config.yaml
crop_scale_min: 1
num_classes: 9
norm: "layernorm"
norm_position: "pre"
mlp_ratio: 4
inner_norm: false
kv_group_size: 2
loss: "cross_entropy"
beta2: 0.999
grad_clip: 1.0
warmup_steps: 4200
Rows from block 3 of a small image classifier, named by matrix and row number. Rows with one number belong to one neuron. Each number is 128 + 32 x the weight over its row's rms, rounded and kept within 0 to 255. All counts start at 0. Numbers have three digits each.
After each neuron's rows are labels from the 100 images, of 14976, where the neuron reaches its highest value: "responds to" is what is common among them. Only what is clearly more common there than usual is listed. The data: Sentinel-2 satellite tiles (TerraMesh). In brackets: how many of the 100.
# fc1: MLP up (model.blocks.3.mlp.fc1.weight, 512x128), inputs 0-63
# fc2: MLP down (model.blocks.3.mlp.fc2.weight, 128x512, transposed), outputs 0-63

fc1.54:139115145121120149100117099119100137142141146098188106101098041131112155101100118187149127119154089097203109140058147147114129083097133104106162216152127122167139155120138100148152162116160134
fc2.54:132125128133184119109123081102108176141124117113138145140165125077178186111138092079108100111131110183136176072147134147165092150088172169130081149210148139064119134167104130108077124124112122
responds to: trees (94); main land cover: trees (44)

fc1.474:119104157092124123108127121139083230185122140137135126124150117122080177060071103099114123134087164122158165196094196150173112128125182154139108121079104106141113159125135166091148124123089095
fc2.474:099147104181125165079165092141111149092073112044112103130147150111170039157124111140099096138122119107202060127076174119128078114166166100141128176137160140136151135105110146119191127166106124
responds to: main land cover: water (53)

fc1.476:135122187111145077137125150111129212168137065106126223126145142071115118108154153108134130080130091082140144163131153148098143177118144189148095110081144125160128185077170183110164099135101075
fc2.476:102127070087111171121144064077123109148181133127120113107058092061134106122126146151095080147112158165046134083144114089112116171125164167132159117158131097105143114157148134120139094084109097
responds to: built area (85); crops (80); main land cover: crops (48)

fc1.186:106111156088112140102115124120077111120158152110182125103110130174085182092124139134139134116134185139117192135109087130144150140089188124099119229122084096138115140086142122179167098122130088
fc2.186:135132020154146128145088154126111135114163140158119101112127132097115186161222077075173057154082099211155072131135111114075093174106094138112084114145123112149176100158176142101104134125086135
responds to: water (75); flooded vegetation (44)

fc1.336:112113187118149122090125079144143147142089147051199179132140126159090078115131104168181111077147180162099150114092108134149204122138154171084171136083159124130148101088135158085169106164153090
fc2.336:156173172108162129179114160150103152103134102113126133164100156136152136127185113138155090121125133132087163172237090140100127135145092127113100127173122113123156133091071097100000136203120155
responds to: trees (88); crops (67); main land cover: crops (42); main land cover: trees (41)

fc1.380:128154154086162093103137151150092119144120137107159121112068116094081156086163118130165151166115168127096194177118117188131105148099182124099127142115061094149085133077121149144142107118047103
fc2.380:141206149150068161114093127118120155127186106119077093135123066125118150116102095084099155172129183087142069130076154127118156181100100123130106080142131098102098114134081085114084109122108116
responds to: built area (62); main land cover: built area (27)

fc1.318:172070122112098084092085091143099127074103129140209138096139072134112128137074148116117137125147124125100122185148157175141133113105139109158186189138094122133026157155187097195163130109082086
fc2.318:115136056146099124106137123153128118139134156137164124117150098075134122145129185127085134162122173183138170115128120131073151132121129129097126120160099089157128124137064096141143085137127108
responds to: built area (75); crops (75); main land cover: crops (60)

fc1.194:099143148065137101107113139106090096132104100094177115124132150142054147082127192101177128117118174142115157108122105171149125174072177120088138131108113073151089128116137183161171077088135133
fc2.194:148097049126137136112143159104145083094131159132068132159089103116130149172134115155127153162108118182210079089140107131112086086184120179135093114176130152054168113113106066127138214160155140
responds to: snow or ice (56); main land cover: snow or ice (47); main land cover: water (32)

fc1.337:175155155132132130038132044124110088123123098061145144142083089117116127118141095140179174109151114116148132123110129198118163112097135127080202126131136083209095148104103135109135092117136122
fc2.337:088107156169165142186137221142147146109177099146136136125030153100148224107125137182114084108120125190112177092123153163132066162091148136110079099101101120089141137142111087136122056186084114
responds to: crops (68)

fc1.348:142172212078097128067100115131084116109128130134103136137090065113073121084135091116144132078131125115121152131103149111114157157126159151091159145128128076128103097178168183127153154126031096
fc2.348:140130177085180135117120093101133117126152086201124118115046135093140200111117143121168101145126085098156108113130207101131070122157098106096141171199112167061108108153147130117141117159099118
responds to: water (74); main land cover: water (32)

fc1.478:116104168118136111121131159134144173164138091129186172086050127146109121089106114155141151147131117203096180128182118138127079131025158182155101215115132130163137174096097165133114091160149156
fc2.478:110195082120000137222146180124106115078124088168129130079113103106182106132162117068161131148112120130180173101132119130185029141141167124132109107153162091099116116121200138153132124132131141
responds to: built area (80); crops (77); main land cover: crops (54)

fc1.254:156119158118146096085165138168102118133071108121119154081132137159110132108151106197134151142122163112101165177161109182134166169066166115104153142066092125162085087109126131084165091121137097
fc2.254:127132166152196101061161128157135140122130123057177110117149182154116151103187133080085135145121114125116176156181145117133143190075168099146177113090153119152111104093161175089086167095121118
responds to: crops (69); built area (68); main land cover: crops (46)

fc1.416:105122150095149061079091101123096100117129105121161144108168130162056113077077185092210144117084127119115197092159152150126094194050166126106135131142105108132077068181149200116130128122113119
fc2.416:120063122173175113091098221156116165071134139148089134140079170121177111153088118181121083160165102096125105117151062150128190108157121105093100207063097143116147174113179121129132156143135107
responds to: water (82); built area (74); crops (67); main land cover: water (38)

fc1.421:102114149082148062112082136074117104161116116154122123147072127140089132096173113141103123138087096116181153159188115115090146132080136121108095116131089089114132124110156169194081154115130104
fc2.421:115120045168153140094170065161146157120147127108148103119134119156124160096035200071078151135148150158176109082090206150145198102146120161123139126167146099131153097130177135121115096061145128
responds to: water (68)

fc1.511:136180181133074064075056092090104177127112094144060170188133094128108106118162137115194144115134123107172131167132130179094122140104136136119107125133131047157123131090174167168178107119135102
fc2.511:122103105121076205158152149164079095142221080083135160119101089085114193118072163131081099152117115164067118050126123127147086102105104122144076124146110118110136144117101100137124095130086110
responds to: built area (79); crops (72); water (66); main land cover: crops (43)

fc1.250:121156205080165133099138138145091165180157122078126163126073101070073106066149118116177145076074128111081183120111158112116131160130185182110133107153132121126099131136134230117123133117084076
fc2.250:138103157137117050154141043078119114095067105142128103126149108131131108146063099126121127114134138020134098055132101137150229107126107136134165114161155204127144127126155163149118179137101111
responds to: clouds (53); main land cover: trees (48)

fc1.172:138130157100143117081126111166129094163097042111168144129128104033101126113112102152138169143138167143118230122085139166166151111125193147132163188115079143134124092116139118061181109134083105
fc2.172:099157086142143111071091080155092137124127117171102102145168092148135150095111137141149174108142099154130087120161155171142174147135145143156176133154126112181157147118099124146086147098149144
responds to: clouds (55); main land cover: water (27)

fc1.347:122078155101119122113119136134119152163106062167100166160109030102105140101153117159210148132076111185145172109109143098141106162119159176152090198106117142126126135220161173088160120131052139
fc2.347:173103127129172181164146142149091112151120121182149125098163134126098233107119139188083122123120143074108109252159130111118160132083108118174074127160140147126077139145106126201139086170121126
responds to: clouds (56); flooded vegetation (27)

fc1.295:135167148052170109097143139138091093124139112109140123119078102076057161084106135109166139144121147121135187174111143146132131116109165139075113123145057072137054114114146182185180092076064111
fc2.295:100191108091104181106103162127093120077174073171101091153103101134131197156119074057129127157128161183131127077108201114094120156082125126138126124142158041102117140157138128097070114122137117
responds to: trees (92); snow or ice (74); main land cover: snow or ice (38)

fc1.138:167099127115222097123144108144128159180109032165095158091152121096126158122178071094103139145169121189075137141191150142136179130061142129134134169132089137148063108147089141136146128094122114
fc2.138:188143103111084129107157125124151172098124093109133140115171075149110180142114107146167122142113175134092178113161172111167190114114157145113220086076156141203098154120149129102084129070150120
responds to: bare ground (82); main land cover: rangeland (51)

fc1.46:095105167107156069177131130116083110158116073137165121154127142103054168091124134110118128146094120142120171195135129135118115118105165124070105123113097085147103127164114198173183089094086142
fc2.46:112145155095168194119162133166123115171147106157181116163122105061156169196097105062116138162157167090175136098096140165125161141120194121132126099180130091114101129149148092123206108122137096
responds to: clouds (94); main land cover: clouds (57)

fc1.78:178136192115111159058098143142087137137156075092147170134093143114107099083191099098136141090106149122140134162126123118111135186106159149126151142108140132220118127085205146089130161111136075
fc2.78:133153071137097123199120083147103148110029103184092146095173139111149134131114107115146157139124142100186076165136167113155203061105077137174085138167109160152124118128140107138131126105111108
responds to: crops (65); main land cover: crops (46)

fc1.169:156093148078166117052119085179112124182130077128137153084149107056094131097066149142224153121153130163068156092166144133124142167071147148137190199164116127135074123140159163126116132116120015
fc2.169:093130189112117134106056145141089158128143127100105152128064119151151171143204065080158087112121122145087102143138142097100060169091183114132142183075114140106176086115151138130148183142149097
responds to: clouds (49)

fc1.9:091121133115082135139107103128102110128108178154161097161109085121061157099106155121187136156069183201089197141126168101155117149119181125116141213139068093115095096130106170161089100093119106
fc2.9:135082039124138153147153149133130119130201148150114143112120108132116159105175083119141119116143153180132122095134080143109173178102099142135118087156125117195186122149216141121171105102111150
responds to: trees (89); clouds (75)

fc1.309:120128199124106056053106081121105100123140071117152147152101111082088083101143100187151131084142093144113146118093143136109142134113153151093211140088148087131132147198156151074168182130113115
fc2.309:158129117164175191121129145127153165137199113115135097155137171159149191107123107042140120117130109126155074188168128126133084090143113125118106219163136145071093137093155139130102204163081100
responds to: water (75); built area (62); main land cover: water (27)

fc1.466:105087161136160111140171170148130128207057031120115115145119130120107090094152097112181134147123123107101150150129164127155106166127160120135157105120131145120153108176101157041183147121091099
fc2.466:128151107127203080111145116100109130127189066121185102119153148080102164125102133085182160121156139158092148098103128149091107096135078131150202113141124178119155171181084127097095145159165137
responds to: clouds (61)

fc1.362:113117209136177105077188098126112095138132059060184157083087136097097117098183100140175146096143120151106160102096076112140148120084173178104165130108139139133136143195102119069167164145139153
fc2.362:170160162101141184120172175115119171144212117129122111129035141132107195127110078132177144090109130169140122186145114174132091160139182121140100132187144131142192146134127166132136163130183137
responds to: water (68)

fc1.507:152152144137111073106130104142097128150122128127144125110052084107115166118073108103200172159068130149078142161123198153112107104132140116141142142160106103157084145184119139088148164068062089
fc2.507:120119099095095065170133034121135147147164115128157129161091131147151129162106134154167153160117151094108116163107187087130142131143152153110108122068104116157109139147188106146174079062114099
responds to: bare ground (73); main land cover: bare ground (34)

fc1.364:123178167130109095151103138109105139112115107128078166189088125069116173107193109156094149114073100116173139234120121154095087168110136163120108125091132075207135147094177174125116095112144153
fc2.364:135135126139073196109122114144134115149128137156142113155093121070161045144146143111174131157114132207126160032094148147129115095122148155123150089171160156124162135132110110104099130134139108
responds to: built area (63)

fc1.436:166196148132084089083117148101102148192071065139138087155134102107114096111121083129168129134081172114187129130107175130113099130136126096068156164156143119145107063109109187119168160122140090
fc2.436:103166088156166110144159175161181123082193171116090114134174112157103091171119119115183095129165146074206131132058167135134137089168128121130145067102169136141214121128103116154104146191161150
responds to: water (91); main land cover: water (87)

fc1.43:139161158155096111116090093108124114095087112125103170153144104135107135148103130164182134138163175110143142128085140145108193199107132093083141167141131038163133146121161135145162103108162111
fc2.43:116161090123092197146116121106124132090195108125093143130147084159125080102060150152104145111166113168069139153158114149150127131114139121117082171124148151097112112163096118136135060150132106
responds to: trees (88); built area (77); crops (75); water (70)

fc1.154:132123181109155147104142119139093189151104087070174156168117127133065123092143138088144141082098099134137167105039159112145120125113179178074149115134127098162115086168113195116197143105063146
fc2.154:085068159124187129105158164147128129114192143119150109135077132161122140119097077075112105105101141137151163095130138103121137178081173156119132126104101135153088127130221152165172171097105070
responds to: water (70); clouds (55); main land cover: water (45)

fc1.317:094114146121078087074087162128091102152154076168068113143123061126112167114083166132144129166110142100153145191088117128139122170164146121155110161101116117121135138051208159135174122130091075
fc2.317:099066078093108118163128076124134113137091124078165146096199133152175146135012147124159113151146105109194126134078108118229139123128184125116108154128120129070129146111116151106136186084148114
responds to: snow or ice (50); main land cover: snow or ice (41); main land cover: water (36)

fc1.445:117145188134145095128137123117127109091063099110154136161085110114106137143148089183177116127108165159170151180110102149098167155109142139072146124096147051126132117136156140131175102165064164
fc2.445:156130131129125123180110148178111157150239162148096104178203165157111068162145068141110081186099162144121136151138089139110139132157069120139102141094123176189156157121214099135122089163101147
responds to: built area (82); crops (80); main land cover: crops (44)

fc1.491:115115159104146060068103107135075156156116082113151166135105105105077142079106120190157180120122117113115176154134157145140135154033169138109164154094068086166096114118128149127149134095103127
fc2.491:100166196120221132122115145152100134166179156116105108135095146100116181136194100129108123119092101094041183168141128128116099160108161087110171156123149126130144112071106118091131164092073131
responds to: water (82); built area (63); flooded vegetation (27)

fc1.238:134141173143100095122147079109104111088092094091108141189107102132114109148148098118211145122099150114165134162071136118106163166116132105046161124141142035142132116153147171150187143107109129
fc2.238:115110130140055160169113189138119152108212110124144137144100135103117161091113126198073115135148137186088181104127149143164114148132096120149104111114099135087084144118120160144140057119111108
responds to: built area (67); crops (66)

fc1.396:112085153080161138143148156168102104079155103146083158076177129102108073107075149118138149109153160106089158156145096155170158121104157140108124136043108138158084116130149135126157082118099160
fc2.396:124148187159101049068166120135130092106174108091145141138161105069119126112092181095108133119137149152094139059163138168123075121115156132107101151121115163075169105106121109164144099167105086
responds to: crops (65); main land cover: crops (45)

fc1.168:144111121119151095105114179146085198091133120106140133077151101110105106121137156144150168168153184122112135164111234143112093135074146142130159097093078103153059201136137108113141127123086089
fc2.168:158105058135100152138145150120097136182097167139135099162095130081146115126100185170152110141177097088085136089135105124143105074140075116132075125206151157102117120116099108137177109151078124
responds to: built area (93); crops (92); water (68); main land cover: crops (42)

fc1.220:102085150099150036132163132140089172143096115137223114149107128080091189079204069107132122121064090145096142176133130153126107140069154150105092177112131120108121128041118157160146103090177152
fc2.220:153196097133071159176118116128122179121112158178099105140133185157151172139083132094201105114134145120186126090105137160142152149108133108138109123132127114187120172120146127104036175114172126
responds to: built area (69); crops (65)

fc1.59:146047139124133069126131152130061132093093107117185156161147130114106164114109159156121144089067118137103135184141194092133149158099148166099158131129108140148092136147137192146146116116044086
fc2.59:133127142096148206113114129109143087125137127135148092119109143123149139124141122171106233143129142089150140128070160128115103170103133146110122116176156071118098101100082107115215063105107132
responds to: built area (63); clouds (39)

fc1.274:097070127104139040123113127106121123090087125119161140124105121138082202098093215130213143131088105127071182111138149133146122145075151120112154185140093089138089120127111171136132111087104173
fc2.274:126168049123137143115126110142121094156084135106164177108160134162104197122170122109066093123124146074195131064129141101102163125156083134120205123119132085112103105142125114132166150113103127
responds to: trees (88); water (68); flooded vegetation (41); main land cover: water (31)

fc1.207:133104113119110132125145189116103154073119094153122147109139054117119135127133127155107158169168130106135124147091118210107151096105131114123131125078080112176119175171152088163154099119110134
fc2.207:110186120152098161135144078168129147109099104138090121139115127078138165138146097106178082099106130126108103085153148097097129082152051075134142128127117097164079080086125121135209147180098107
responds to: built area (66); main land cover: built area (34)

fc1.440:086155172128149133126135130136120150142106058121089132177123123098072136090140114115148112089083127104157176188101143126133116168115166171125146107110142112129124058166124224036158118149097116
fc2.440:116170159146137100099107108148149110125118067106158111125118106089147132129088108088143096127137131161128127095088126120092136117115140116147215100142124138124186167143144116166041136096154155
responds to: built area (71); crops (71); main land cover: crops (52); clouds (35)

fc1.93:135152202103186127117145102126065182137114128078101172155065123078081175077177096138152159102090101095127169132101163108119109161083165171095107106136119079153118108104162211115110133099121137
fc2.93:115091165158116154082151103089115113101149137128118144127000073122137110134117089094162134149097121082158122046126140130152166126143132150133230145161108166114121099117114117103159128111090134
responds to: water (77)

fc1.429:115128179076169129041116094106099172162106113080086195133077105127096181100123126158166142091166100090165144116076158148121144152103159158068150115169111068185111174095167134116122080097116099
fc2.429:136101108130021170164112065153107116070166116130131130156085085102108122093158143105102149151083101112083115033128106085159143147205128143126136172145109113115150121109141131111122113137110117
responds to: trees (90); water (82); flooded vegetation (48); main land cover: water (38)

fc1.119:118147135113120105137090108143105141122119129171142112146168141117059092104125140128098130150121155127139239170124152138161125179096191129135112100107034100127101117157160153112133116081078067
fc2.119:151192145137079136154136082130113121101111143126126153114137134126115033118148107203151120111126150183128109163170078148078163107146104110141161118129098087144245132129159143127130132167120147
responds to: snow or ice (95); main land cover: snow or ice (85)

fc1.149:118108207113091135091135115144121137141078055133088170150136073115082133099123089161182139094114089155149164162086141114144179150089183173134129243119148106140143099139113178096197125144094085
fc2.149:227142152133092184130119184097125113138152106092142131149049141146135153113148116181103146112117126107121128205157182138111115165078126154166167133144160089153076120120118136129119100126133128
responds to: water (67); main land cover: water (29)

fc1.26:153162148157129129106120148135084155162084150124104122109104130133128136124150108148175164163109206103137132158128178142098112171131125075084149110157120101178112085147129137102126123117099071
fc2.26:138138104101134013126121033106121144146158108152118113133092156136128146149070133142194153161126090129154140245118187170142152124113164126102108126126112152110124114139143130152168114064160128
responds to: main land cover: rangeland (45)

fc1.233:146150208099152127075120119164133139197094118079131181076142157156111046072167127202124162148172111100108183102142126187138140136116174158126130090070117140174143113104137139135133085126188121
fc2.233:113148144150069117162134216141111127106165131115091106134092163120129144097209123068113091147124105107113123179128116123084031087153153190142030114182101084090134146117142133161147114100092112
responds to: main land cover: water (27)

fc1.110:080098123116082128133118113130104133132111163142171085151099093140064156091106153121197141175071194189097198152129175103163092155113178111134139223157063098107102102086121162120087103101119124
fc2.110:119064067119157184099120142107147117171219115134104141133112141160096184093155111139138107126165148207143104103117102151132135147104092146135115117166129135187163121158171128131173110101143144
responds to: clouds (64); main land cover: water (27)

fc1.28:079088222121131097130119165138090179109134079102115168179125132107106149095158118091161136072072141092139129180103145126115095184113147193123127114077160087178140150094152191071136090128068125
fc2.28:137156103138116183134141069168144111118157099112132127104069129068129131088146111120127126149125101146099087042110114112091123102209110139186149095162126083122204161118212113124171119120120137
responds to: trees (88); built area (76); crops (72); main land cover: crops (46)

fc1.249:167135108130161110111120095172118102114081130110164141142113150118098164110156123135116160155098147124111192195167169193146122152077159113130178113119018101158062103093114121129128116040144094
fc2.249:110197109104153143102136094098109137132076124164126122115191101122130060120093173077132101168116102150234123113090149121112133143135102085125132151125110171103124138103103063111058124151084112
responds to: crops (73); built area (69); main land cover: crops (47)