config.yaml
norm_position: "pre"
activation: "gelu"
inner_norm: false
lr: 0.0024
epochs: 37.1
lr_schedule: "linear"
weight_decay: 0.03
Rows from block 3, named by matrix and row number. Each number is 128 + 32 x the weight over its row's rms, rounded and kept within 0 to 255. All counts start at 0. Numbers have three digits each.
# proj: attention output (model.blocks.3.attn.proj.weight, 128x96), inputs 0-95
proj.0:083152111116149185051037099086144118090156170096104174084159140168174178100129089117193093122105072136117132071166105160160151142210133104032119119146118127157149112111116105173130138144117099139132127154134129135165166126130128094093122115097118121126121125146142171091128166116121102165
proj.1:122070115182134109062167098143140112149147077105139128142132108120108239097093118119111106110105199125128114055111112102147067068082152127090172128127118145127096064169129130067150140132132133160148111141136135121140120106121141133114100113171129131134104117125120106138095150102124066020
proj.2:117163099149125138026105125104116149128082110122136157080169142135121160111082123124112142112115116126141145094138121113156093097162095119029072104109186140177130146132085149102082078123130115072093163102078152106145132164094091074172139079096148090083127074078162103140123120151090107137
proj.3:147132146141122153194074132109211110141178198073106095150111112084107146187193107139096100119158091102137149147151085153139143145156133153216165087108164095134128129110085173134100130137183122123144202083127110160161120167120101123118148132134135093112110095130146121129133087197123102163
proj.4:127103097148092149084109167109141145157131106142133156131121133095120036058098150176200207088164161092179179105172146075144098132133129170173087168123136154126127160099169121186149153148120151136103149102117125099105146139162166124152111160119111172143154145130100107122120140087165214122
proj.5:123133092124125141121125152112154154149114094117149150142156133116119084154092154153124131098138149105139149139120164113186077145091120160145125107055194130198146139107145171126119132162143168099144238056123169107085085176157145169194131122095159136076126058131117066158142100150138158119
proj.6:155142128135115092149163151105105115118139120121112076114139102117103151155140133153081126100152135111124141143139085145109146139152103141144120118092155111149131132118133191126191166056144218171162199079207140138087098114199120165127169127139173133096124057164095098156122039133127125083
proj.7:141125126120161120180185123154176153164121105156143097142124170159128179200122168106045088176110110165127103132084125111136099112127098129163155112144110085126176244081151116200118104123132128100148106132128148147132134129119150163185126143124137109140133129140161126158190133145147212163
proj.8:157086129172119149146105186088147117168219154089100102145123108088070163167177154191122110088194105079172162156166077097151119115162104199138163130109134120166118105155131162134146132091064157142134173119129164138096117099154120136153142111140165120096119071154132112090145071141125144132
proj.9:129131130101152146154105115151070121121107107114108108141122111138136079154137099082148210147112127158116085188100140142126119183111137104208115173156129178101188105014157134081090146135108106115079118142090095075189135154115135140133108162132119178123144133102110143129093141075150071158
proj.10:134126129141143132222183135132119095149114132082113120156127097121093147222145136142093055122134148115108134172102136157178110156099142152075224149115110128147181141101166097087143138107058101136122108140102155104039174117121154149156098117141133129132209123119149117112161119118130115117
proj.11:129131151068147055204255140143109136099138095123158111177116131151161098130151108116154154169133084147083108094117161182095169184137145125212141137075118129133149104143146128154159180135084133133116143121141127129118114112178125127138144173133120157132105142132093133080107111139167169166
proj.12:115187110081123091099165160096110190104101139159172171086152177150159045148117127155150147120146090128123148125147166148129165179211083136141010130086165156156140088126139148122152162164158160131132171088155129102113111166167137134128132146089131166112116117115086104138089137116149114108
proj.13:120149152090155144135225099135207140078072064145165107160125119144157109110105122101067108139101130129086105072095182171088108129132157084133168152081112157087132103193117108159145126133108124135091133130120093123157080107133129120090120118184095130150086160100110105134085110155117062173
proj.14:114128150099138148231134139101115078087162197048076123143105083126121093140186079152171156123132090114074135166137121200118200191145182124144191128132117126120134075103127157114147137079098155166148135115150141139103098106135122135143154127161154122123123100169122125109119085152124085135
proj.15:158133128153091103090170188095098175164169176149168122119123170079090138154165165185112103101212111085168178136179111099121159094192076194109082144110140160131147097096157143134161167124124177148125149111174125107156122134178150125105126172117136171126126124116086116124088129099166100107
proj.16:078075166097170138143143071149109044076161129076060149184106057145155118077152060090172173133075124143071082105095135168111126165075209073134163104094141109131107121163109136121098111149122115119150155120106117139141098132100113133150133123142127103120090125149133113123125109158115134130
proj.17:086139131111146161117076096078186125105168180097112153112135129158168087163144079107156131109093075101115124085154095143141172148203118092139045136115176162156157108071121165201137174142135167139109167095156129113143147157158121117085152131108136163101101099102082107148088144099135086084
proj.18:124103105143073125121109088157129118143144133112155179118128136072152164050106107089184144160114186119151144077175150098146119084083152119128141145159127143087073154169080162089092122144140111142096086138102100137226112119095066082081175104149139137127085167111123116136066116102099133146
proj.19:150136124154146108190106122138073157127076113125122088152129131143129030169103124115177128130071130149134100211096112135123152157078101095159041134137116152135116198128108115097119126119133063088114140144095110144064141107072108195120125057117129114118149120100148143147159123134090168103
proj.20:155125136162125168244206172102069134130145145125107130138123139122092035176133130159135151126129108109145146199154169138124120140164117153179164127066126169139201185087144138146129137149141129119152184116119104084070111114127147153140114120129118154127135118176104145087114113153140129183
proj.21:165066153174158098088150116160099133167164115130145094186096121122089133121142157117099097131093147131158104146095106088111101068063125116091138099130153092181138157112080133150090071140133080104146152125095165165118128149058086139143147051097152079090119095134184121140168120157057154124
proj.22:122093127158136148101103074154090070115147106149063099127134084179112189093106129088087114102076150149130102139110112107148056087079140082056164142193082124130127140130135104142127099139114129136128072181116170112124181106130141093072110110114122126147179141160142188081155169080112116125
proj.23:141120123096121048087190116130042157130123192150162134131105164114144069083144129112213115144133100131112139156141140136127190121110139117043091150109132127106067082115108162074136162106121180166095119112155108137164095133153095133095143143144150144123116125118078111139074094116121058123
proj.24:125112116152125163073000110122118104132166151116081134103144101136117160146128147112082109113110135138143118114094034114155134098128096114109075166119131171123106171064144106111118117163114133101123134120098109102050131128143143125160087123171119142124150104079124087131140150108128184079
proj.25:161129136161123102173137169092120119117120104090116093120134087111078078149119119175095178101143147088141144172151122142106150146126105158146122150175142127170091177153114137187068089111037099097087115151048180130140154108105114086150137095126152098083129096135174107090173115109116204170
proj.26:118135117104151180202138125145208174165084108085209148122120148107108084177124141115096140153098144104087139100094166157160109113104189113121190150079114162141136125051132109116123124145088072126131127141079130101128120109113137166111098086137100141134135129079144126120089133131104024106
proj.27:106170096123168155160122087139140126156131126078118160097168123154149103153118117084118115132084067153126094125127144117204103136156136099090117126160094170112141051100145132088140149101063175126137108156113139125092103089146146116177074136163124198129150154154067132072114195108144056073
proj.28:067136118110112155135149120116127128101086138131107191093130132119129058033108105134165244111123169111108147060136153142097154135151160108167082129135141152146138136181123161179105158132091144115101148112105134090181125138146116066169128110147132132105090087136109109081093124128121191177
proj.29:132124174124141139170182141143162110091116083147124087186106110132115131156153124143079151129128107141115103206110157132100130165087107128184135088210147093114144177224113129138081077062088129099141147128078111133114132126102133089145113140136116083127117112198162121139198088163136126166
proj.30:140172157125189126172168140097123124115180232055117105107145130166112182213178091144085083140117034144105111179126095173157163147205109114117131116126122142149170116138142127118132128108140097135146160131114121105108153126133131119163106142132116111129145092155150168093109099156132074158
proj.31:090112092117100203165028127098208117140145168100099163116143118080124114141122134145144178101143159085122153125143123118179125150092146148210136154120138164124137148123118133190105158153133109116082160127103085092173187142148121063123119128148110129133147118101120133091109122117139214189
proj.32:150173163126175115156125151128111151119154208137149118105112173188126141154193117135140084162113017172133106155121108152093208125239081109101100115155145112153145153114121117151098085144135098103136113131103158141137114153079122138159132097087141102116109129126174110146152168139094161146
proj.105:189115143153162124114105149124113105136138153076124137123113081126096125143144112136078137143135123129144138169103114161121115104180102118070133112141092040125112176133099134123121134137189054137126146134130106164089172142096078094086176124148108057139135103126204202135193044128089114113
proj.106:100076132136092118101138101166104105119080076165103156151110107091136101026066131112157207119118245124126124083114143108090104123032170116151100131141121111127103160148096157137149135081133144158131111134157140153123155096134088116076178094139163108112139109138134133130120090122100133123
proj.107:151130146144089110130147164102105136125176175132133117108113131085100121114175125163128154115175114095153155130190098124083194116203091159136081160197096143089099127153148080126129125149102098137101045185108102115136177114116145076096107150124100151158146194111133153109127199065149140095
proj.108:125067119121106080055190133120135161177189142120158156151106141093103042127156148148176161114136104080153158144148145092178104137126144148107107165056149134125068095199149156154110174135066150125097143086123146101137116122142129105165159143127136141128105125131098087109105128165141136214
proj.109:115171089105140172175075127086193137129132181058131156064147136142133116165146103138142138126092102113112154150137138160200128165153151116174175199130134184130086147161152139122122156139107132146040125109089120061158142148150157052130117124159125154123159113097113104107088116103140170170
proj.110:121182101114125121120131082152122127110041094155129120081160139162163160118068119070109121151067150166106107112100137138139103124093132069122139113179097094112129124142097156127179130024127174176158095146190140169096116078138084148125161080152155107127118102182130151129131079140080123111
proj.111:166127101138101146072011128139174130186152128129114116103171129087133215181105162126144094129157137133181126143137062073172104115114076154138121144186154100116129134075134147173094101104128155086114143146094120140174159140124120114128124134120148124102118105092141087180184118097126163087
proj.112:149194137117133083168149120129109127118126153149108081124156133144122144211130124128051095144129082131114117141121095149115147135179091118165105116144084114138156136088126100219175161130126090117163133157126124131032228116145137075117140118103099121136165110138118207091142142134130184125
proj.113:126127113094142090141188126129069177145089165093189164137122167136143081129121145112217065154114128131101134147100173143161153142084177120055121140121135109139086150149160126086198121095172133179157164099187145145069129136136136162111161127108138121145166119169143098174152111132119114065
proj.114:124114108157133079069162165083158121104148118109085163158143092140146166184120110188141103074142141109147145123131083139150123160138097157148048109065114122135092110223094163087139158095099158127143170115127142171112110083144107109109145103196146110110113075148106144082112068179107102122
proj.115:145119110120149072103161151082140119101134048123128146083146101169134117123094093170121190119127156146120135134150099143091110155132138139196114193112146141160046127246139136074141127140131126180110115101131165103112173139104144094060160125107162106120196113117159081149117106112136102143
proj.116:132126141147108157168091160141164099100109088160107095164116107116114213099146125161090144108173160127138135104133116142084143141084093166185124123151109099154133179172125128156110094072048101146143119144106150148095118099090120101182128115147144090111108104191173130072166076157114220164
proj.117:096114145147136199143057096137131052096139149108047124114122084144127202046120092101152168117106147141112105103130099129102118116127182102111182153203110131137144117158135125156140121109129121164107061170152156129190155113121116096054144122106151118129146131137148152118112169108119070170
proj.118:124135137119143131175195104170152147131073114184171073130126172133126168106110168086065099141103147153117096148093129133130125110090131106128174089103153130148148139232143101065104074114114127118145109114120136103042069148111152133178091130122110102129144135169147089186108131173121081159
proj.119:083117137112102136080210120161076159172128157183168186121121186091139118041134175103127182141138142128133134044131191070129151097148133119112064134085144151150155129078153144112140184139133153117128164098136110098095132144161152128175128150099119174117157103136078136123113104121159115101
proj.120:129111085152129170055019142103200161180146152145110167096144164135136164181103163153178075113133119119190142168152097064195101122139091154085095097111139121145144109137109150163089130156103160070143127117102151143146108135130113131194135111127154123100095121126119096108149158148121164156
proj.121:152153100108130093182225188110104177139113102111192080133143137141116099195118142164093107106148109101116151187126153137156127138117087151141134114115147129128173187111150159163142153087174142153087184082143122083113162158148144059143122139125121134126175098155111123139112051138146194156
proj.122:101096123106141155191148129144213125122086084147114134152110120152134072122097145154124178122097184131103104091092134131107165163039139116185095140084170145153105181186102160166112134153130139104091180092107156112169125146135102105141154076131154113073094090093136072154117115121088175148
proj.123:125096146130141135111121163134117182153137169169161169143090187138119070096151156157195147134147102134157131137127148100102170123158121148116079138165152119176109163151130103134082077174111078092090092136069181124141165164072128089142126103069146101103137132093190095134164216121105169154
proj.124:111163109088079122161151112128135108087048107129117125109140112107152115113091103113135153132138183120074144119140158172122133167072173114153160096113075105046154115100122117126152151071149134140167104138163065151101096083152126170140127170201090121183122171170100184121128065171150112140
proj.125:088092103121108166030113125129129127124126093124111161151123125120154161067102139132139150099145186121119137057117127125155074129096164140073144108133098116124098033155123116036149107131125144138138101155150163167165108105124115127101115107137142112130085130106133137122120163116104016055
proj.126:107151135088159160193052128159155149164074138138147191122115175166131108132104147115218115201134082178121107099085195124123159146134101143130123123077110118138114083088122092067130151180119085113169106148092129117105139133126140184101106142085106149149119158125106147109115137108138052109
proj.127:158110106177156180020027118119237137150149080105139167125139127166127143117086123125163108127079138150162126120116114109164047096140123108128141162107137169142168118052148125149130143173170102142151151090135131099141134147127159185119124132119121146139174125089135130158115148124132127142